config.yaml
translate: 0.06
encoder_activation: "swiglu"
encoder_fused_qkv: false
decoder_dropout: 0.05
decoder_attention: false
decoder_upsampling: "transposed_conv"
codebook_size: 512
lr: 0.0017
orthogonalizer: "newton_schulz_5"
epochs: 1.7
warmup_steps: 530
Rows from block 8 of the encoder, named by matrix and row number. Rows with one number belong to one attention dimension. Each number is 128 + 32 x the weight over its row's rms, rounded and kept within 0 to 255. All counts start at 0. Numbers have three digits each.
# q: window attention query (encoder.blocks.8.attn.q.weight, 384x384), inputs 110-164
# k: window attention key (encoder.blocks.8.attn.k.weight, 384x384), inputs 110-164
q.0:110095210145158132168240109129150150116158087102135164073183123101060141149148126121062131115131111114155143103071111196116163134160103080140150150140173132164107151
k.0:100174129102025126074117138173144128101121092072121087062092094140089193120112147125139135169138160133112124150065059150142101149103192156116152162102164151161140156
q.1:181035134149129127140090115117074135149112142128174150092135158148090152135132097182080173160150119066177147099124143075122098097123147045205079155095141085065130144
k.1:106108144106111107100161106088134137114102129107120086102116118089124153109173142178178107170114119154105147132138108079123089140111178164115150102145104126181083141
q.2:113166181117080188117136153193197093121149154183167130149157088187184125120159163157065144103140142131129068123121061134043140153093103155120086155105109128119079120
k.2:159095116151161155166184172082163109150213091110114105144153080139157167110167137134121109113125102133181124095109130134092128049162080127125076182184190123117136156
q.3:141135122132157082157175124145111151126101063218147139132113166111119182134131164147133113078121135136083149131153154121147121125154125146180164075119111158098153124
k.3:099127119173139123128171113122128140152082097101157091154161119143117145141131107143169129159135119183113192117130145110074140074126161147123147104166122044112087141
q.4:100128051100160105136112098171090181144107167126179152107134103176170143132128166098127109135134154164120177060137142123123131125088155130118125127133174112194170094
k.4:122121101116132144143164136096101110112201176110112118123134155116117162128128159119077147120098131107140184105157185152105116097136141236103109099216099100116152144
q.5:121209079103153117125150189153117130142155153090106183097082106181184097107069103104164157165151143109192114150134064095150094088166146120152175121113117166121184137
k.5:136144099110147102142125148145117058132123115137117122069112116159080149092150173133180185181121112098154117183127145078149129118183144119100102059103037119119084119
q.6:114122146164080163207218123128115107096176112155114167117176137145118154160054152165080116118111138121172180122180153138131141060175190168159135161129089130106157081
k.6:117161159089111087153132128153081099097132132095154123097109128089124154147159173114097144155157101107179100115122102174159167126065166129154137130131078092175112123
q.7:072145179166072098126174080105092111164062103194110090153155153140166193152110127155114071116161139129056145159130093134097143109085163151104135075161163080066090118
k.7:099159185144157106097100115155194190123110090147079156170147139098069186158117094131118123090150156176137146137100098107108141125142143098126146096158170171173188157
q.8:133135160106041139143118065179169124152085124158172145151133135145113175163050156115135100152188117153167091138078150162062131136076156132168134156121144109109106141
k.8:108146157109208100124173104103147108106149098115206113082110098121175221110122100117132114174131110149157143135145163009129132137164112109115079158098144112133145134
q.9:136148072170186109152100134182103119124121117137124035131087191150130185173189132125182106135128113164095121095162099095112062142092149189156127121106112202067122115
k.9:121115127203166106108165138073086106125113174128131157161113158117072131162108150112144095094130110127096105153094130121136141184113098147115141114130109134154087178
q.10:138103148158173131170145091155129090147085119157077152176181176202189175105147065108095091055123106150128164127119180127092136088173104156129111091106147127095074106
k.10:121144134148118079202148068078094102107135101089090150178163132160144078153102126119118069150147078178148137085188097055112162207100177188158130140126070149130094117
q.11:119130115145160105204109131103151134140158113139041138136138163115175154112118170161170130147138106097072144170110077074098153110142101120142167079130109168168103122
k.11:098099123139133153162079152150068128176124119070119082087141134130116145161136166101161130151158194142149073163088105155149075214128136094156070121132109143172140087
q.12:155123133099076138104106146109119149090166112089099175090127046122090091124142132098106080106180105120119116108120151165109123120135141161111118079149097078115177095
k.12:134116121113149071126093151127162154081219138112122114051123100109193124090081110106131102084167127117090089127142159132170176180140084161101132109097121140120141128
q.13:134132088156126091184149135100148135170107105188090130182150133180138090112093077108142149089144186166151137139155108128122077040095150108182180128092085124163107153
k.13:092147061180111164134135111143097139136112173112092162165132092140163197163096123100201153123118156095161076181115092075120093187127091117155103080124116121084084072
q.14:056132108106133136144123127095140113130131133110136102135104138111061109116126151130166134098125141129142072115074136128141123154058120074078119139119173124138080139
k.14:117096067154111158071089116104117109158092187086112105063146148092084167185123135099146154102084124126159095119104138134118125131163116080133056122116201210152142100
q.15:112119161131183162153119128115165109115156137118121129071149072121087100152131146097123161113129081105177117123106125104136114130085162169094109099063142113070087129
k.15:079102165157158117133161113116127139143131183149106153073173110092089114155171142101170125107172078142129119119089186134044141137134122179109130097143142114129072156
q.16:143132146118105104067137179118145075129124121101075092149139114181164158110116112098185122124110127177037163133126143131105183165161083099109064120121165116176059166
k.16:179143144136153099138103132112118154165102131133117078189109117120142068129105086141115183068128108153108104095144119159138161089134094085219141151146172171147136104
q.17:086159125115079133124063203070099095114118094115096106158150118213170107091178110107147082141111108122134100134183154160110148113100122143125103118058045104059118125
k.17:131099164133087120144136109094100105126182144108112161177099102098142062140116080072098131039131092133129144146157177109163147115159120125127090152118119080064122147
q.18:093186083119132096139173119135103107081164124154135118137108043181135104069093124147141148149124149150114154145145121080123138093109096042133111153162081078148196110
k.18:125133104091167207137170145127104132164099115066181142182127117061168129115094171076167174134127134094115148112129136169166037086150084120158115106201128006103173119
q.19:084135129062143162121147140106173135187107114147154158180124132152112150069147121187104123059084183140130114095155192148135129132159059116083123142165169185138157158
k.19:132134124141120126112130080109144147081084150137102124197150132174160161147086093117122138166083121138141118092140072039127146100097138097112151122157149146108151093
q.20:114180112039113122046092132141096111142145133120158164166045111170153117164178104088121099155116173179108110127158122163180094112144115159110123109134160200186125147
k.20:109115061198117110096110136162120110156088108127133178122144206131108065132173114134139121118111124181158223110089169078116176099159117115139155105121153104090163124
q.21:044112107094130160099148147139169134146188124099146120133090134098102141092117180136161112121134067121131106106151120175164140177095142118132110097127110094172112126
k.21:102148093084112125099142107124182134108154099118119091095091102196102129110124119151079128102113116166120175133114162142075141102146043083121079099091129103139131145
q.22:129106195148063173128102115145085150169071153122135138171137152126124060120095080115101089131164078127146142120140153129169125040121162135104133100138127148151125096
k.22:112112116127080064157115151171205157097158120170048125162125117205174071151167137146123123167098146138139138124169146118074117155080116124166160079068110178147127100
q.23:131189124093122094111069080091146160131134096176102143172142194111144102089159131174103100106131177082136058149129113172115138158132102061177120079133132137145105144
k.23:180138202136098162135143124071054129156160085153152118172130176065226131180136101102065179123138166121125144151125136066150121109137162152132107204119154116148160132
q.24:122133200138151148138150091122128124171058117112113122141224189090179154107115154161110109140127117099120184156161126152116141132145144152152101111151140103050113129
k.24:171116154103099149147107120125142135149172073126047123141182155185149139110155086103068080140099143103112116103161089157087102144156142157171070109126107135150161096
q.25:120179116101101094142124145097103137150120166131110096129124110151197145122109117065144097136153118088104162151129153158132107112076174103054128145095166166114143129
k.25:142102122156197159172063125181109115112116147114133145123152178088122128118133150088142148135204098104139141149131163104100135128177153130105112088128165160124186094
q.26:122087161132156158157153141063136109104098146161083184093086088125077076147079170157108162159098132105167143072138082179090141125088078122153164133107120085071127130
k.26:106117110118133177119142160096097111120180152109105118131118084188132126134151202165175130114063086100125079126093087139139100122147068162089130088130155123135096102
q.27:116139218101077162101136078114120102146163133124098134183185170076179077088143125113075116156107112134087138124140158111108134110142097150166096116178140139109153116
k.27:132124107120118129157119106111179111122155101169129099159104120169220056106178072134111129104102141115105094158136198161139158134121075104182108145056113086119165110
q.28:147073156156142096132140131179135134129148155124078160121165174046123128140155152069119129070162130193090120112056099139134096149142163192151184152120171142156129063
k.28:118143107134139117101134177186106094166103100147169087122109104178094161131156099144120119136107114155148155142119133116130138098146129165156174158165086135090121163
q.29:150119173095139103121079126112152143187116157139136107139103128120125125116060165130109136197120099093134143130167105109168132138132083111156146200042165235193103125
k.29:147125110123131107151152173159133119072186149121165134051104097160146102145159109167065115113108145106149193107146154134085090095132070146093108174105089127156136163
q.30:124138103143178087085135078110083141068066128133179126121093181099128133092103134113149129110137142145110134131152144125166097090138180157170127096162094135087168112
k.30:086097080161160154149132157149131110149127096052174095162162227105100086138127124109122107145061105137105167107123096170127144093139096100127151104075184094155136116
q.31:145115194109137146119143090160117174197147162100206137116168161093108105153157149155057094105180100146150131099111110121135099132102139119124136138140242104120143124
k.31:139108119152156070047143091139128088116135112125094117074143118072196113138170077079124122156130125151152144127096138121115139174155160164121130102087088149169150159
q.32:098111120162140151134190079135170178130109180172126115145079149105158152127108110095106114150181154115133091177102170174157187109146134153109137207104134150131125129
k.32:150153151079077140184103156152110144097129130128106140046159139080131142127097145117057139091130130121128112193176153141097121158077115161079112177170109121108077141
q.33:096151168174156125140166163115106125046112088138112080071137043099152109140179131068115154127150165096098112217091088109091125111128135111106097125122079127047114128
k.33:146138144157152189154139107161105097180101141107172155162182088095132077137091127118152125105134146066097081136159125149150124062161118112110120169118148075113136084
q.34:141101209147133154172167105065091115106187072094089174121171174097063093142100179174106135099105090122081159143024095135142153131149105126183161069113171118124139154
k.34:116139084166082151077111140128104146155016139124135082111118082142113153166110183109194094135132122180129125125110081124131127140090175148164144143094167148070154080
q.35:142129193172163070077116128110082103090088151087126083082177107174165124116119091087159128109157143141084140146100122107118135071119108073119181140082099123145125156
k.35:152102123171170166143201153164149069196181163069148087129137108085124074174142108086158161126099075149098188103079079170206067136186103097143184135100164114134122124
q.36:087116113103170131181128158098243147197139157108126170142105134112107129130159144145095162140094159151166118106173086103093117139065139211107122159126112174179116142
k.36:106087140170079135114124076127112154125204127136113123080147148142082159166098115144146123138137132119125085139118092129073095153108110116110084156152139117091084143
q.37:146075133126146124187077179124155158160138151127134108108150121111063106054180082068109120112180080093161109091110123165121153191128137126070133112105110166198154090
k.37:133094134133113120174105122152099119091181125100123093168132135154138091130155103164153124152156094115131172092156112040118124116140138084097161202139138192093137069
q.38:166159085075135133071111117070140174093183090090108157020081074095101072124164128033112176175106158087108135086111076197149110150116119132108107136111151114144142137
k.38:108137148133080147067107144103105145120168137125147151107184220131073148153144144133156163136108123132121127138151122145118080118133179108072144123153138153108101118
q.39:155137179131122155138176163121131119123114090118046155108192129091106046139136157155126066045131151160134153093129126157122158134153079128134138145155129069096159096
k.39:136101141138067117159090162131092142110122119142079129144138078171147145134122057077140099104098085128137126097129093180151138098121123155131134128179119181063089085
q.40:105155077090116117174101132111148128116207097121100124130195173066111087089130113123178146128046114149125162105147123137178140131165138181122202113160141069119135129
k.40:140163114150078147164083100093076162154128148173180098218111188213084134148115174190101169133103127107151116165159135158088102150097148109219137172093126146099111116
q.41:138166161147084150123176161161132116139177144146224103198151100120147164138161136133054091120176094219094090137130136121107130076111110181086116099167151099158133126
k.41:172107082161172058123123140120179147105120100167101121151143160110161106075085145097120114073194108106117132112093128134129191173112134126199150125123132099117199149
q.42:120129099093153119106129095116139172172083136156107152052100111153120135183132140101163136163160128159110176136116139146130155120096132110181116154089122163197119126
k.42:091170157134111160110150123135151140114135139108145142058110087106093168173125078139161155170137140163151082180079063136114052123067085152105086106170092159128080116
q.43:193189150106163201139157093082132175124137106110169123081190158153114078110106149161127121132069180125098090149139094106140134071078131124125106134156136100118165123
k.43:168076150131137128158112101069145143168141123114103093098177243089121139155145134091146132156112147073137116094073143180114115129175124090126116129101149109166151123
q.44:094134092173155089125167107145084161116071160141044129151125190127193131109176074117115147118187154144135126117143115106090133115113104101167142095118140167136080127
k.44:148142124142076074137074100171101133173146095111075103142127111135115109122116148146141164164100108129115122144124120146147132107143114110104082074127075110175099144
q.45:084129139160071128156173146112061109153128120180133130142173150193126103161140097189124127111164101129139114159111122064113178123124192124154111106160033092166157115
k.45:062134127112096114153120161111147166129113127138070095108101080076081148147188101108172152159198164211149103140073090159118118123079151111140110104140142154105096134
q.46:120115106143080079117119136106105124140116118160100117116128150007144099133108123135073140131154133139190098070199084091154084154098134143189174142088081175126124145
k.46:056127135127144065139139118169152099109149160132186143132069088160123116128162076136128132124090133110117116158126116197165118126091085078077168120110098073116078180
q.47:124147151112059104091103136187155160120105104126207145133101121094166113125118141099086131160163156124126126150132122137123095130118142111125118088162151189152112167
k.47:128089134195110141143125143193220120181144144101100119141184157164218117149117104185095121147050129116123142114103096077108118120120094097123183151111171140127111106
q.48:124164139109181051167140141103132109135099098163130121179147116166120124119127101117147153125114172094129095146099100124110109181133116103124160118096129117066112188
k.48:142104103122164173152168133151081097133099160110171150132164094081105183139141107073167119118175131096131152136107103102106113089186158153081051131126184175139124146
q.49:128089127122106102110108134142114122144104093193110157140100152050088113168128135211141124138119117155138185111162138070132104157144102093161116102181138152063167131
k.49:084130145184103124152122098113154156143063158170141127204172090155136147169150103192120127164058150184105062170147111084078132079067112079138162137129139114140066130
q.50:094109149162173138134079072161106143070146161079089080110114173081190156099127143085133152148138084051123148105181097081081101091080133161142178104173136166063134125
k.50:140167165199149174164145113137146105131154146095155105152176149157090118123139165117111100187099055119179106121159105125127121126108121139109140114136055102144153128
q.51:175077174124157093136109083157103122078128153145127151128119101111125110162139144092137145169127130145057126085094109117097153129102115143083073130150126172100152103
k.51:096145149123162184175123189115040161167137129101166102097156129080110155126154109125108103122118171158124125117142146135134149118174114189144158180134134086145169145
q.52:158125134143052154111126135154120151136117106148069160155151145061113063152200110153099118126131172140137115098145085133109121109138127201185130137190087154136168073
k.52:120176152153038110116065135129112167136070095113094107150121120150140077119121139161162121158146150137160074190139180113132175134160117137116156181132083085075074160
q.53:091102190074101098097161110124120130192138122145060186154136119119073114147101122106117072106153123146135107066112128159108156121078143168126148175141136154176170095
k.53:144129083097095130091129142204144133098118150122129134076098100143090149120140081112168174150115130142149134120102145098141175117178137122081137121133133196158161124
q.54:103118099083082167140075131142167121120190104120145143108174066090053131140114185186134124113106093085166102110121078136121100162122134153143147113136119113105135114
k.54:114116147115134117069180157134129097065156189134142108101079115153130187141116178141125088158147115124146112130120172129124117133095114161084097125138128127164163190
q.55:148156107116122120144057162083102147105111111134166164110106146134153073132138143118163130166128157091133110212112109144103144176135148126170183124092095123042134125
k.55:179140185149154127122124120111071118125166137183151143117139145123140117126130164165121140124188134075136084194148119091120113158126167154123115123097117109106097108
q.56:046123098108150118173069141111115189117078098159204122088144141090090088145147154112168112168112143184129167186152112160084113117035170116151155073084099172119113115
k.56:157099106200070193063146111156088162118166196137136140151113173155141170189143148148151142141075157122093167143064156061078092110147131159144119115131115121115129106
q.57:112165135095208116166150069164101153152087094134113111129098167158133120176132125130164111136085122105121137131137122085126082118084183172122154143146094128145119116
k.57:125143120152150162107133116126134125169075098103170112074117106137070130138153141136150178173156130123179128153116136127123129083194118097132084054108081087099022131
q.58:112183120150136090111152068103138197121162094158163131120144201124198136128125176151086111123178155133075156165129104111080138156096106146189160108136144123150121171
k.58:134133142190135140096170150117133172117121148136112106147179118096119156116161141111124149070172123153156123141073133140074142099106116123107159093176134083116105151
q.59:113137177158099161136124133140168132156157130119157096091120123105105188159151102124084169147118133089124085203101106092131117168091152106087112183093167124075114135
k.59:097119155103166152109112058140172073141079117103151125112133124072055176145125124198148142130170137122111158183161151079085114120134123095052142216143153115128137189
q.60:176110095116180168186114128097146155104143138115063142087161125071097112081134135097184132114077065117147183142103160162144158179134167141111148129133143108164117061
k.60:165144161124113154116092077129085153132134139148172103165173156143163096148127186128119146133120098137164113121201124122105150163107185142179140154150113137125151099
q.61:112118116096140102116190124126141115104154130198092182180155118126071092149149145173144110118139173201102148109131088178145123079158094126154148099179102096157123096
k.61:115161103120098164092127050138076129120121083106155153161150143109131143168103125109151142175119186160113101217104111140154139142154104128174123146115078084108150149
q.62:088168105127188124133105104119124130109151090107129154074148166076101068108155140122124109129112151145130099157064120126169133160116139117172181104178116064122151082
k.62:088108124075095160138098173163110117145156132145114099145136148139138107119118100121157146126133121104133111172052088156139069178099156158118139131095160164131160149
q.63:155121096118094100090120132164061123113102121163137108132111139133185159083147105075130174140144112117128117153135099124079141133124126133121144090138115092129161141
k.63:156110123192135127149175165109170129135192056161151104213181212190152058109151206141134130167095157119136177096100116144155102081124162077121148123096171062179170126
q.64:091081132089113118081131159116167169116098120145128103125119096129150107120138127116133168163091149112112086125127116101141107193091126111090072120108109151126046119
k.64:063156109161137135171063122174214091152094131176110142141072130082101090150085141157139143134058125199098035071085133121158142094094143101088112098104151137132123116
q.65:131105110128076109112104147086128116085129189162091157097192141144029174063086120113141139154092078143135130150091102188062109153121048156123175051113099143122109160
k.65:146148086129171109118124119170129130146151166139148155063138150105173192152109115135135068174148123117171110112107138135076107127118189197157144108191154068132160109
q.66:112163135134108121123119079171133130109144127096108159150150086177114107161094137153028137092162216160118122133103196154157152069080104145110096181129118130121101178
k.66:155074164170116113109089143152103103151138114165137047142145164198125159103096139117172133127151123103107162156144097126141140149115120058114118121121122137104109153
q.67:106179131121114111157083124167089062103125103078122096150110113191146065078075151101144108146142086123141156179105152089098110094134108131166123098087106130139091136
k.67:126114140137115101126108090140080120117145146133091079139089102130151137154143138168167165189120128140140181111098060117098181170096150098111160149156150112077117198
q.68:191153155149175070123132149099133169098118096118087095141091177133095107124144107092122125079109137179123157120151136189139129135105137226161127112168146117072162156
k.68:131120116119195132118136128161094137059149150162093111051127081104112169138101075101159104095093105134111145110171084136118154167103103116162065145155088153169090097
q.69:110080121098127122153076112125087100130081150163077145089126159143125163096104097152139165123171177167133148147116117181126108028060104130111124106145145049143129151
k.69:107114163133122166090122152150070149136167179107168131130135168175117196147124105147131122118182105074225157070142105099118106151136150152138112130224141130039087051
q.70:112142126120075058081106105142155120087159147174121125109106108081118182114096056119116165109127147114138099102105146168133176122147074079122144127132168108070107131
k.70:150153093087102053159135151130111101142131126148125144132119181157127092107099109127102193157140182125144110149099133109178135185136134146147172120132088059198123147
q.71:124154113165182095130152074121147023104136155117103109108154159095175124175168106156109118131191101153107174198103137103126152088168132138171159054155192142155157117
k.71:156135120135121162045139152105099159146104156145108168130095147106095088081121138085129117115149133115142150178136158159104119147131133171179188139116125119095128141
q.72:079140190079149098095149135079133154131120212138198108050039117137097147192104103184123122152157093178114107191077183152159132127153189148123119139189112132168139119
k.72:148121108162151158100103140088133096117069146120073144148100192138158117086092181085167141132095087101160165096108135104154107140150120181158175093149131103193141084
q.73:104139127069186126115143111189147110171144051045170144199117174104183098156094162118116129126167184095137193213146069111098094038125149126130067152136168128188075149
k.73:109085179185106155104111160117116186165162119178092151184135168127041111177079147101091131119104150134120163101058142140170120108122103037167167135156126141069088125
q.74:159185056214079124147100130156166146148111113172163121123195103125105056115097165103099096089184175117195132113075148144122137085119112140157167102187174127127087130
k.74:178117192148146081113073154164103184124173146166095112147103123058180194117112133122199092095146100103086133093122107139131145150163128167126126090187105110115128114
q.75:145152180144166131097115172146142152139163156154190150197128122117129156102134171138126064105086111074165124089170149090096110120177132107071168199076144096127097132
k.75:144135153094115127193130132108163137067127090109146150061167077114123098126131123090084178139092131116101116161107142153139105107117133089091088161123116097119158162
q.76:067136176162184162103166106158099134140143138082182154159126105118097151162097132148152145106101164117188130180112084150132129086148148171148107088130125124120104104
k.76:143080152130145145101135118139097149115102174126160088150141192117067142085102100074141151083087101124099165130120119141186105153133099156158169086105179104155081175
q.77:134108155123160172066161180150152188131083204152168135149118057170118152170112100152175119128125144113110068095152091104153128163121156169053106175155100188116128094
k.77:143127139155106177153114097126170098078091093125150151131142097116121087107108191083107106112081097131148068095166161133149095104113143151145126076173086107169150107
q.78:094117158186113149222132157162137128126130146209131115076165177128116145158178183203080133134092102179136162101127212085128106151144146119141149137123134123148165109
k.78:179149137124077128055114135123198196136126101132139136098135135137099146110147119150148068111122135151077106113163215111054143101117097157073116114116136136150194156
q.79:134163143147149186145143128155166133163114135061102083168084141140186101108218196151147136133116183144099148139169142120144105125091174162186095073160115205119146101
k.79:093132166166131148088103141152185115105137152134110131151095173101100080120103097152166069062119094193131087096106112126182136112132083078119080133166138092057120101
q.80:128150177104070144116131153118123178141109102161141094140118042125111157126135110048165121166132114123087140093175141133170104141133174113134112157125101160137140093
k.80:067119126154121139177144140109122086132073144151121114121136110171162101136176125147183132135131091175158143128116098056169120069130140134144148114101131164099090137
q.81:111153173141139128183086126113097085139123069152107126127110173149121167084145171125102174143127150125089160138128135111142108128094157107099176207102084136156153116
k.81:097169156140066179118152197075098219145109133125125121095180083143133140224132112112117105118158137086146080124106142151133133102135139152108148102165134167027136123
q.82:127094071168117132073093116099082105095116116150069150089184160165131040183163129103152125115120110129162137125123104107078102114082141132135155070139083168150120183
k.82:135168142142173111096121075210146157125105092147121097111095106064117170110192119137180124180119111101072137116124123142083125095108214122074129149140141176135148163
q.83:091095113139054128133107177106137148118128116164184121102097111068157123122144126168146142123107129138128120152126194141177132111132111100194141095086147086119082079
k.83:130117157126127130140061126121127119153141186105132125154097235093141085078144083113134113118150185141148127122059162121124104155158119164123149101133156077111152101
q.84:114043117145206183085168113121084110104137144108094139134167158138163124125150134076180135116115147129160133132094090112143120102142153159132148080107072076135107157
k.84:061197141156119142123109139184125096166159144076169136127091131119138113106179122199090140080111080116169158123111107150112105098150161151103123136134150148131110137
q.85:114091113128073102204102104121086106093157117173165150121164131124127133120110092081096124202113078111090152182156143138089166192129141131136112105138060167120140151
k.85:125164123164165165122116079145108187130082156149110100123180102160141182123120192083145108115164132120121100146174143118115100162113114191077131120166129187102127151
q.86:156180121100155067127129155158095140147156109119165105131109183069138140136147110121162144189049135132115088123136095146108147134150136117147156110155072145089145124
k.86:147137080083126090135155105104105067117113069127091181040122181123093118146116148129114182181115126171117142134162104127148137160088129066166121155166078094150117187
q.87:170121175135149080118122065086151134141139148091162143155099129109202147122136113107097151141069186077088135135135146127151143070191144148137130168116131142132142155
k.87:185128118146129141097144156149121142104069124193049138111172119134100078172072203095093195071118103096157163145194162148157090158133114142125167098110101188162135115
q.88:126158137161118103086116074192134099157127109110083131156105130143134135146157107082090156168172134060128136115155083148095101078100190163139115123173148157114159100
k.88:160113135170092105147164129119066152083190097090085131075140079181113175214168139127120093175120133077143154150142080094117127127091174119133147097175073163067117139
q.89:120117159116126120160171082115105032092093105132141176171139170126143253093089122149097178154096131075124126141072101124131148167118121146156124077136106187159140089
k.89:104091123167114163111137134116125162147080157120171090113160201184149103161097135114097105124084105117196083096153145162094095156183123202143179132148177137078132164
q.90:177191119170112124085138110114137103109135167151092131178162087128139141130160088109191129207117156065162091151151148164114131114160093147112129127082112112114101131
k.90:108154129117162145164111099158044134133104129159068115088188131157123102141119161110149123114189105150108114126159113142122126112135119164136162128133094081093171137
q.91:122112100163086119083133107116107136132127174117144164142114098144077127192157125145155096145188098115167061137118110094084156134081135112133139122151159124057107128
k.91:112154111125173079144119118135143075103149167063181172115108086145136104125122116076157100122160188073081124179090130104147136097129098142105126095106144122102163111
q.92:118114132072160138113057115147137082154093084124082113097107157161104101071090124103157128123162085106122168144153146141087116099087112131147117109094159129107114132
k.92:093140154161149116143151137118126143126193161082165146164087130075140149152119123130152084140165143096141128110030117127152139136100197071126106136187157098055114080
q.93:071091130157089149085129163189086072080117167162081142136116131135129137152140106145124121159150180157091125144146131087129106164117139167148103114178051138140148151
k.93:045143142151085152129080138142093134125140124124123076097124151193158113109152115137120114156143145147176151141129056116138110121128119096155182155199085042079101128
q.94:177142098127116024115169115154088137115122101141159159133090169099151143151102077100155147104099151086077103049101130165162127134102181079118081089155114147127187120
k.94:116101066135115154151143097075162122100108069134095124096118194168093144091157149152108146160086136156131195161175143106147128169164131134147166128070089173197141176
q.95:083121120093104134196113141110082136126085108136090122074150154119113087099181148168078155147055141128157114086122103182143103145148131132165091129125119110169154093
k.95:094088113146096125119175103104163121146147086105126102115164127105145195138157102184158129144145122132134115156147138113078125121095172073116093115137176135110122098
q.96:138110122173093098121178155084165118035150160155117137140168154121082091104127137076184130109080065150147175170093127170162121143156098129171137066146096116108126141
k.96:114125135070161092158108070145026180142152119192096119117096122136099106140177114155138134195117140166113158129119086119085147178090099142133127142155121110129109144
q.97:114128104141142160198119169130162116157185145167172128085102119084156175078152168148088158107123135131136114151114155103140105136150133093117135153049084111156137039
k.97:115141099048066154160147152113125185139120124141108104115185128148083088158150131169069159124093155173102134076181118179115123114140108122141155146091117173173122161
q.98:148112175115115118187129156136139120141154146173082083159171090159118168145094113119080121171127112143113093128155206070108105227132109162129103151087103187125127163
k.98:168150130155141201102055170181225129142089100174120066117137074089190158160119138121121076143120133157114098079154171150111110136100142148109124147190103113115175113
q.99:130109122123074166133125153123179158113126184169113187132196123090146110100163139166126164110088113097098105138154152150135107119172094203127131161090128101156086085
k.99:144121107147103074139145144160118129103098148158109148094136121089092163172122137150164136128151110119127050132129119191085120140097153099124061084148157168068098081
q.100:093128178122099183095154094202114168139101148092140147114113109177142142166100052122104085108175160130110146097119203113167132088114151137098106173169158121127124156
k.100:139099132186117114112142186104152079127149123101165105175144159154136154087096111105145139115140101086158115155116110084193126149147112068126119080134110117166085126
q.101:158200117131132088165166177094124172152142137175198087103166079111107121143115159150091088081172098129144131107152168109121153142144086085109123170149122121140107156
k.101:146051132136143161162114104115159102154096075131106134102130123133186126108144165091165120164139110119086173116123147143135135127094146145137128156149079102201184138
q.102:156089091103092102125108166102176129141116151143105106101136148144083133098156106063158080114086097174084195166127155085149097176064093136143117118120155142161136129
k.102:095139114130159104099097142189138088122139179170130103179109093111200096161138102164156107155095113209125154047139159093125139100111160154108116135202121156157171106
q.103:079077149096079142172107114107126114120098150108105079069095094100141101123098063130156153153145120131127104068109168162146130128113105060146143148133159114112131129
k.103:137127147143085119148096150119160105172201125113150124201124130091167141136123151114104132140153146116165096109117113112125139146100148178143120142139106112157134047
q.104:213135149155182091091145094127094092112129143091141135171111149115178119186157144127094096126195150130107147132178163121142167114136187145154128176136093142136118184
k.104:117130144132149150116077125120120116154084110103178116046188147123150089094076126094119121090108093100099119185143122150131114106137099099093121176127106124097170140
q.105:097121107080098112057136121025154145058144160192099149115088068139174133177148075140170156118105119130107038157110239178179135108093105080102105144105120123094086107
k.105:112118112144171170163086077160118075134028144175120101138103149148152096136153162114173133159161146106133138142105143110137096127223210127072153132108126179149157063
q.106:133159113119153140087130092173106129182160105122163124105078163140134184141099147151157112134137182156172132109101110147073117062056186168079120112126101174134164115
k.106:121153126126137178135144118113147142131148133092146113117153204165144154159122086073115113125108123130153186063081152154195105139181148179159160125163117103180153163
q.107:182136133207149150152147170169149123124129192139128089120197101149136140128096145123126134133179145101082144133143097083145150125202102138129176162133101149088181129
k.107:148111105097131086136119113126129094155140086126155187111119116124153056116152163181082115153160174174119138172214105093095137126084086091169179131165071082167138164
q.108:115116175127134112076183137089197122123123160161105129119105108139116129159193172142141082136073094174092132106134164053141096120150114113110120102078136079178091161
k.108:113121140152131192129127094124192139140079122146089084085119093179197075130164160116121145075100113174124132166048236132148129062167157181097158130087121152125199124
q.109:176143016162077091107131125106131077096125100141113146053108143137117107126167107116183137124132095124165103109070086185155185132099099129153128054136126155085126153
k.109:094091102114117076178162121135058132147088161097121144084093206117145111095168103157184156142077099156149181088125122096123158145136164148181142130151103079172159158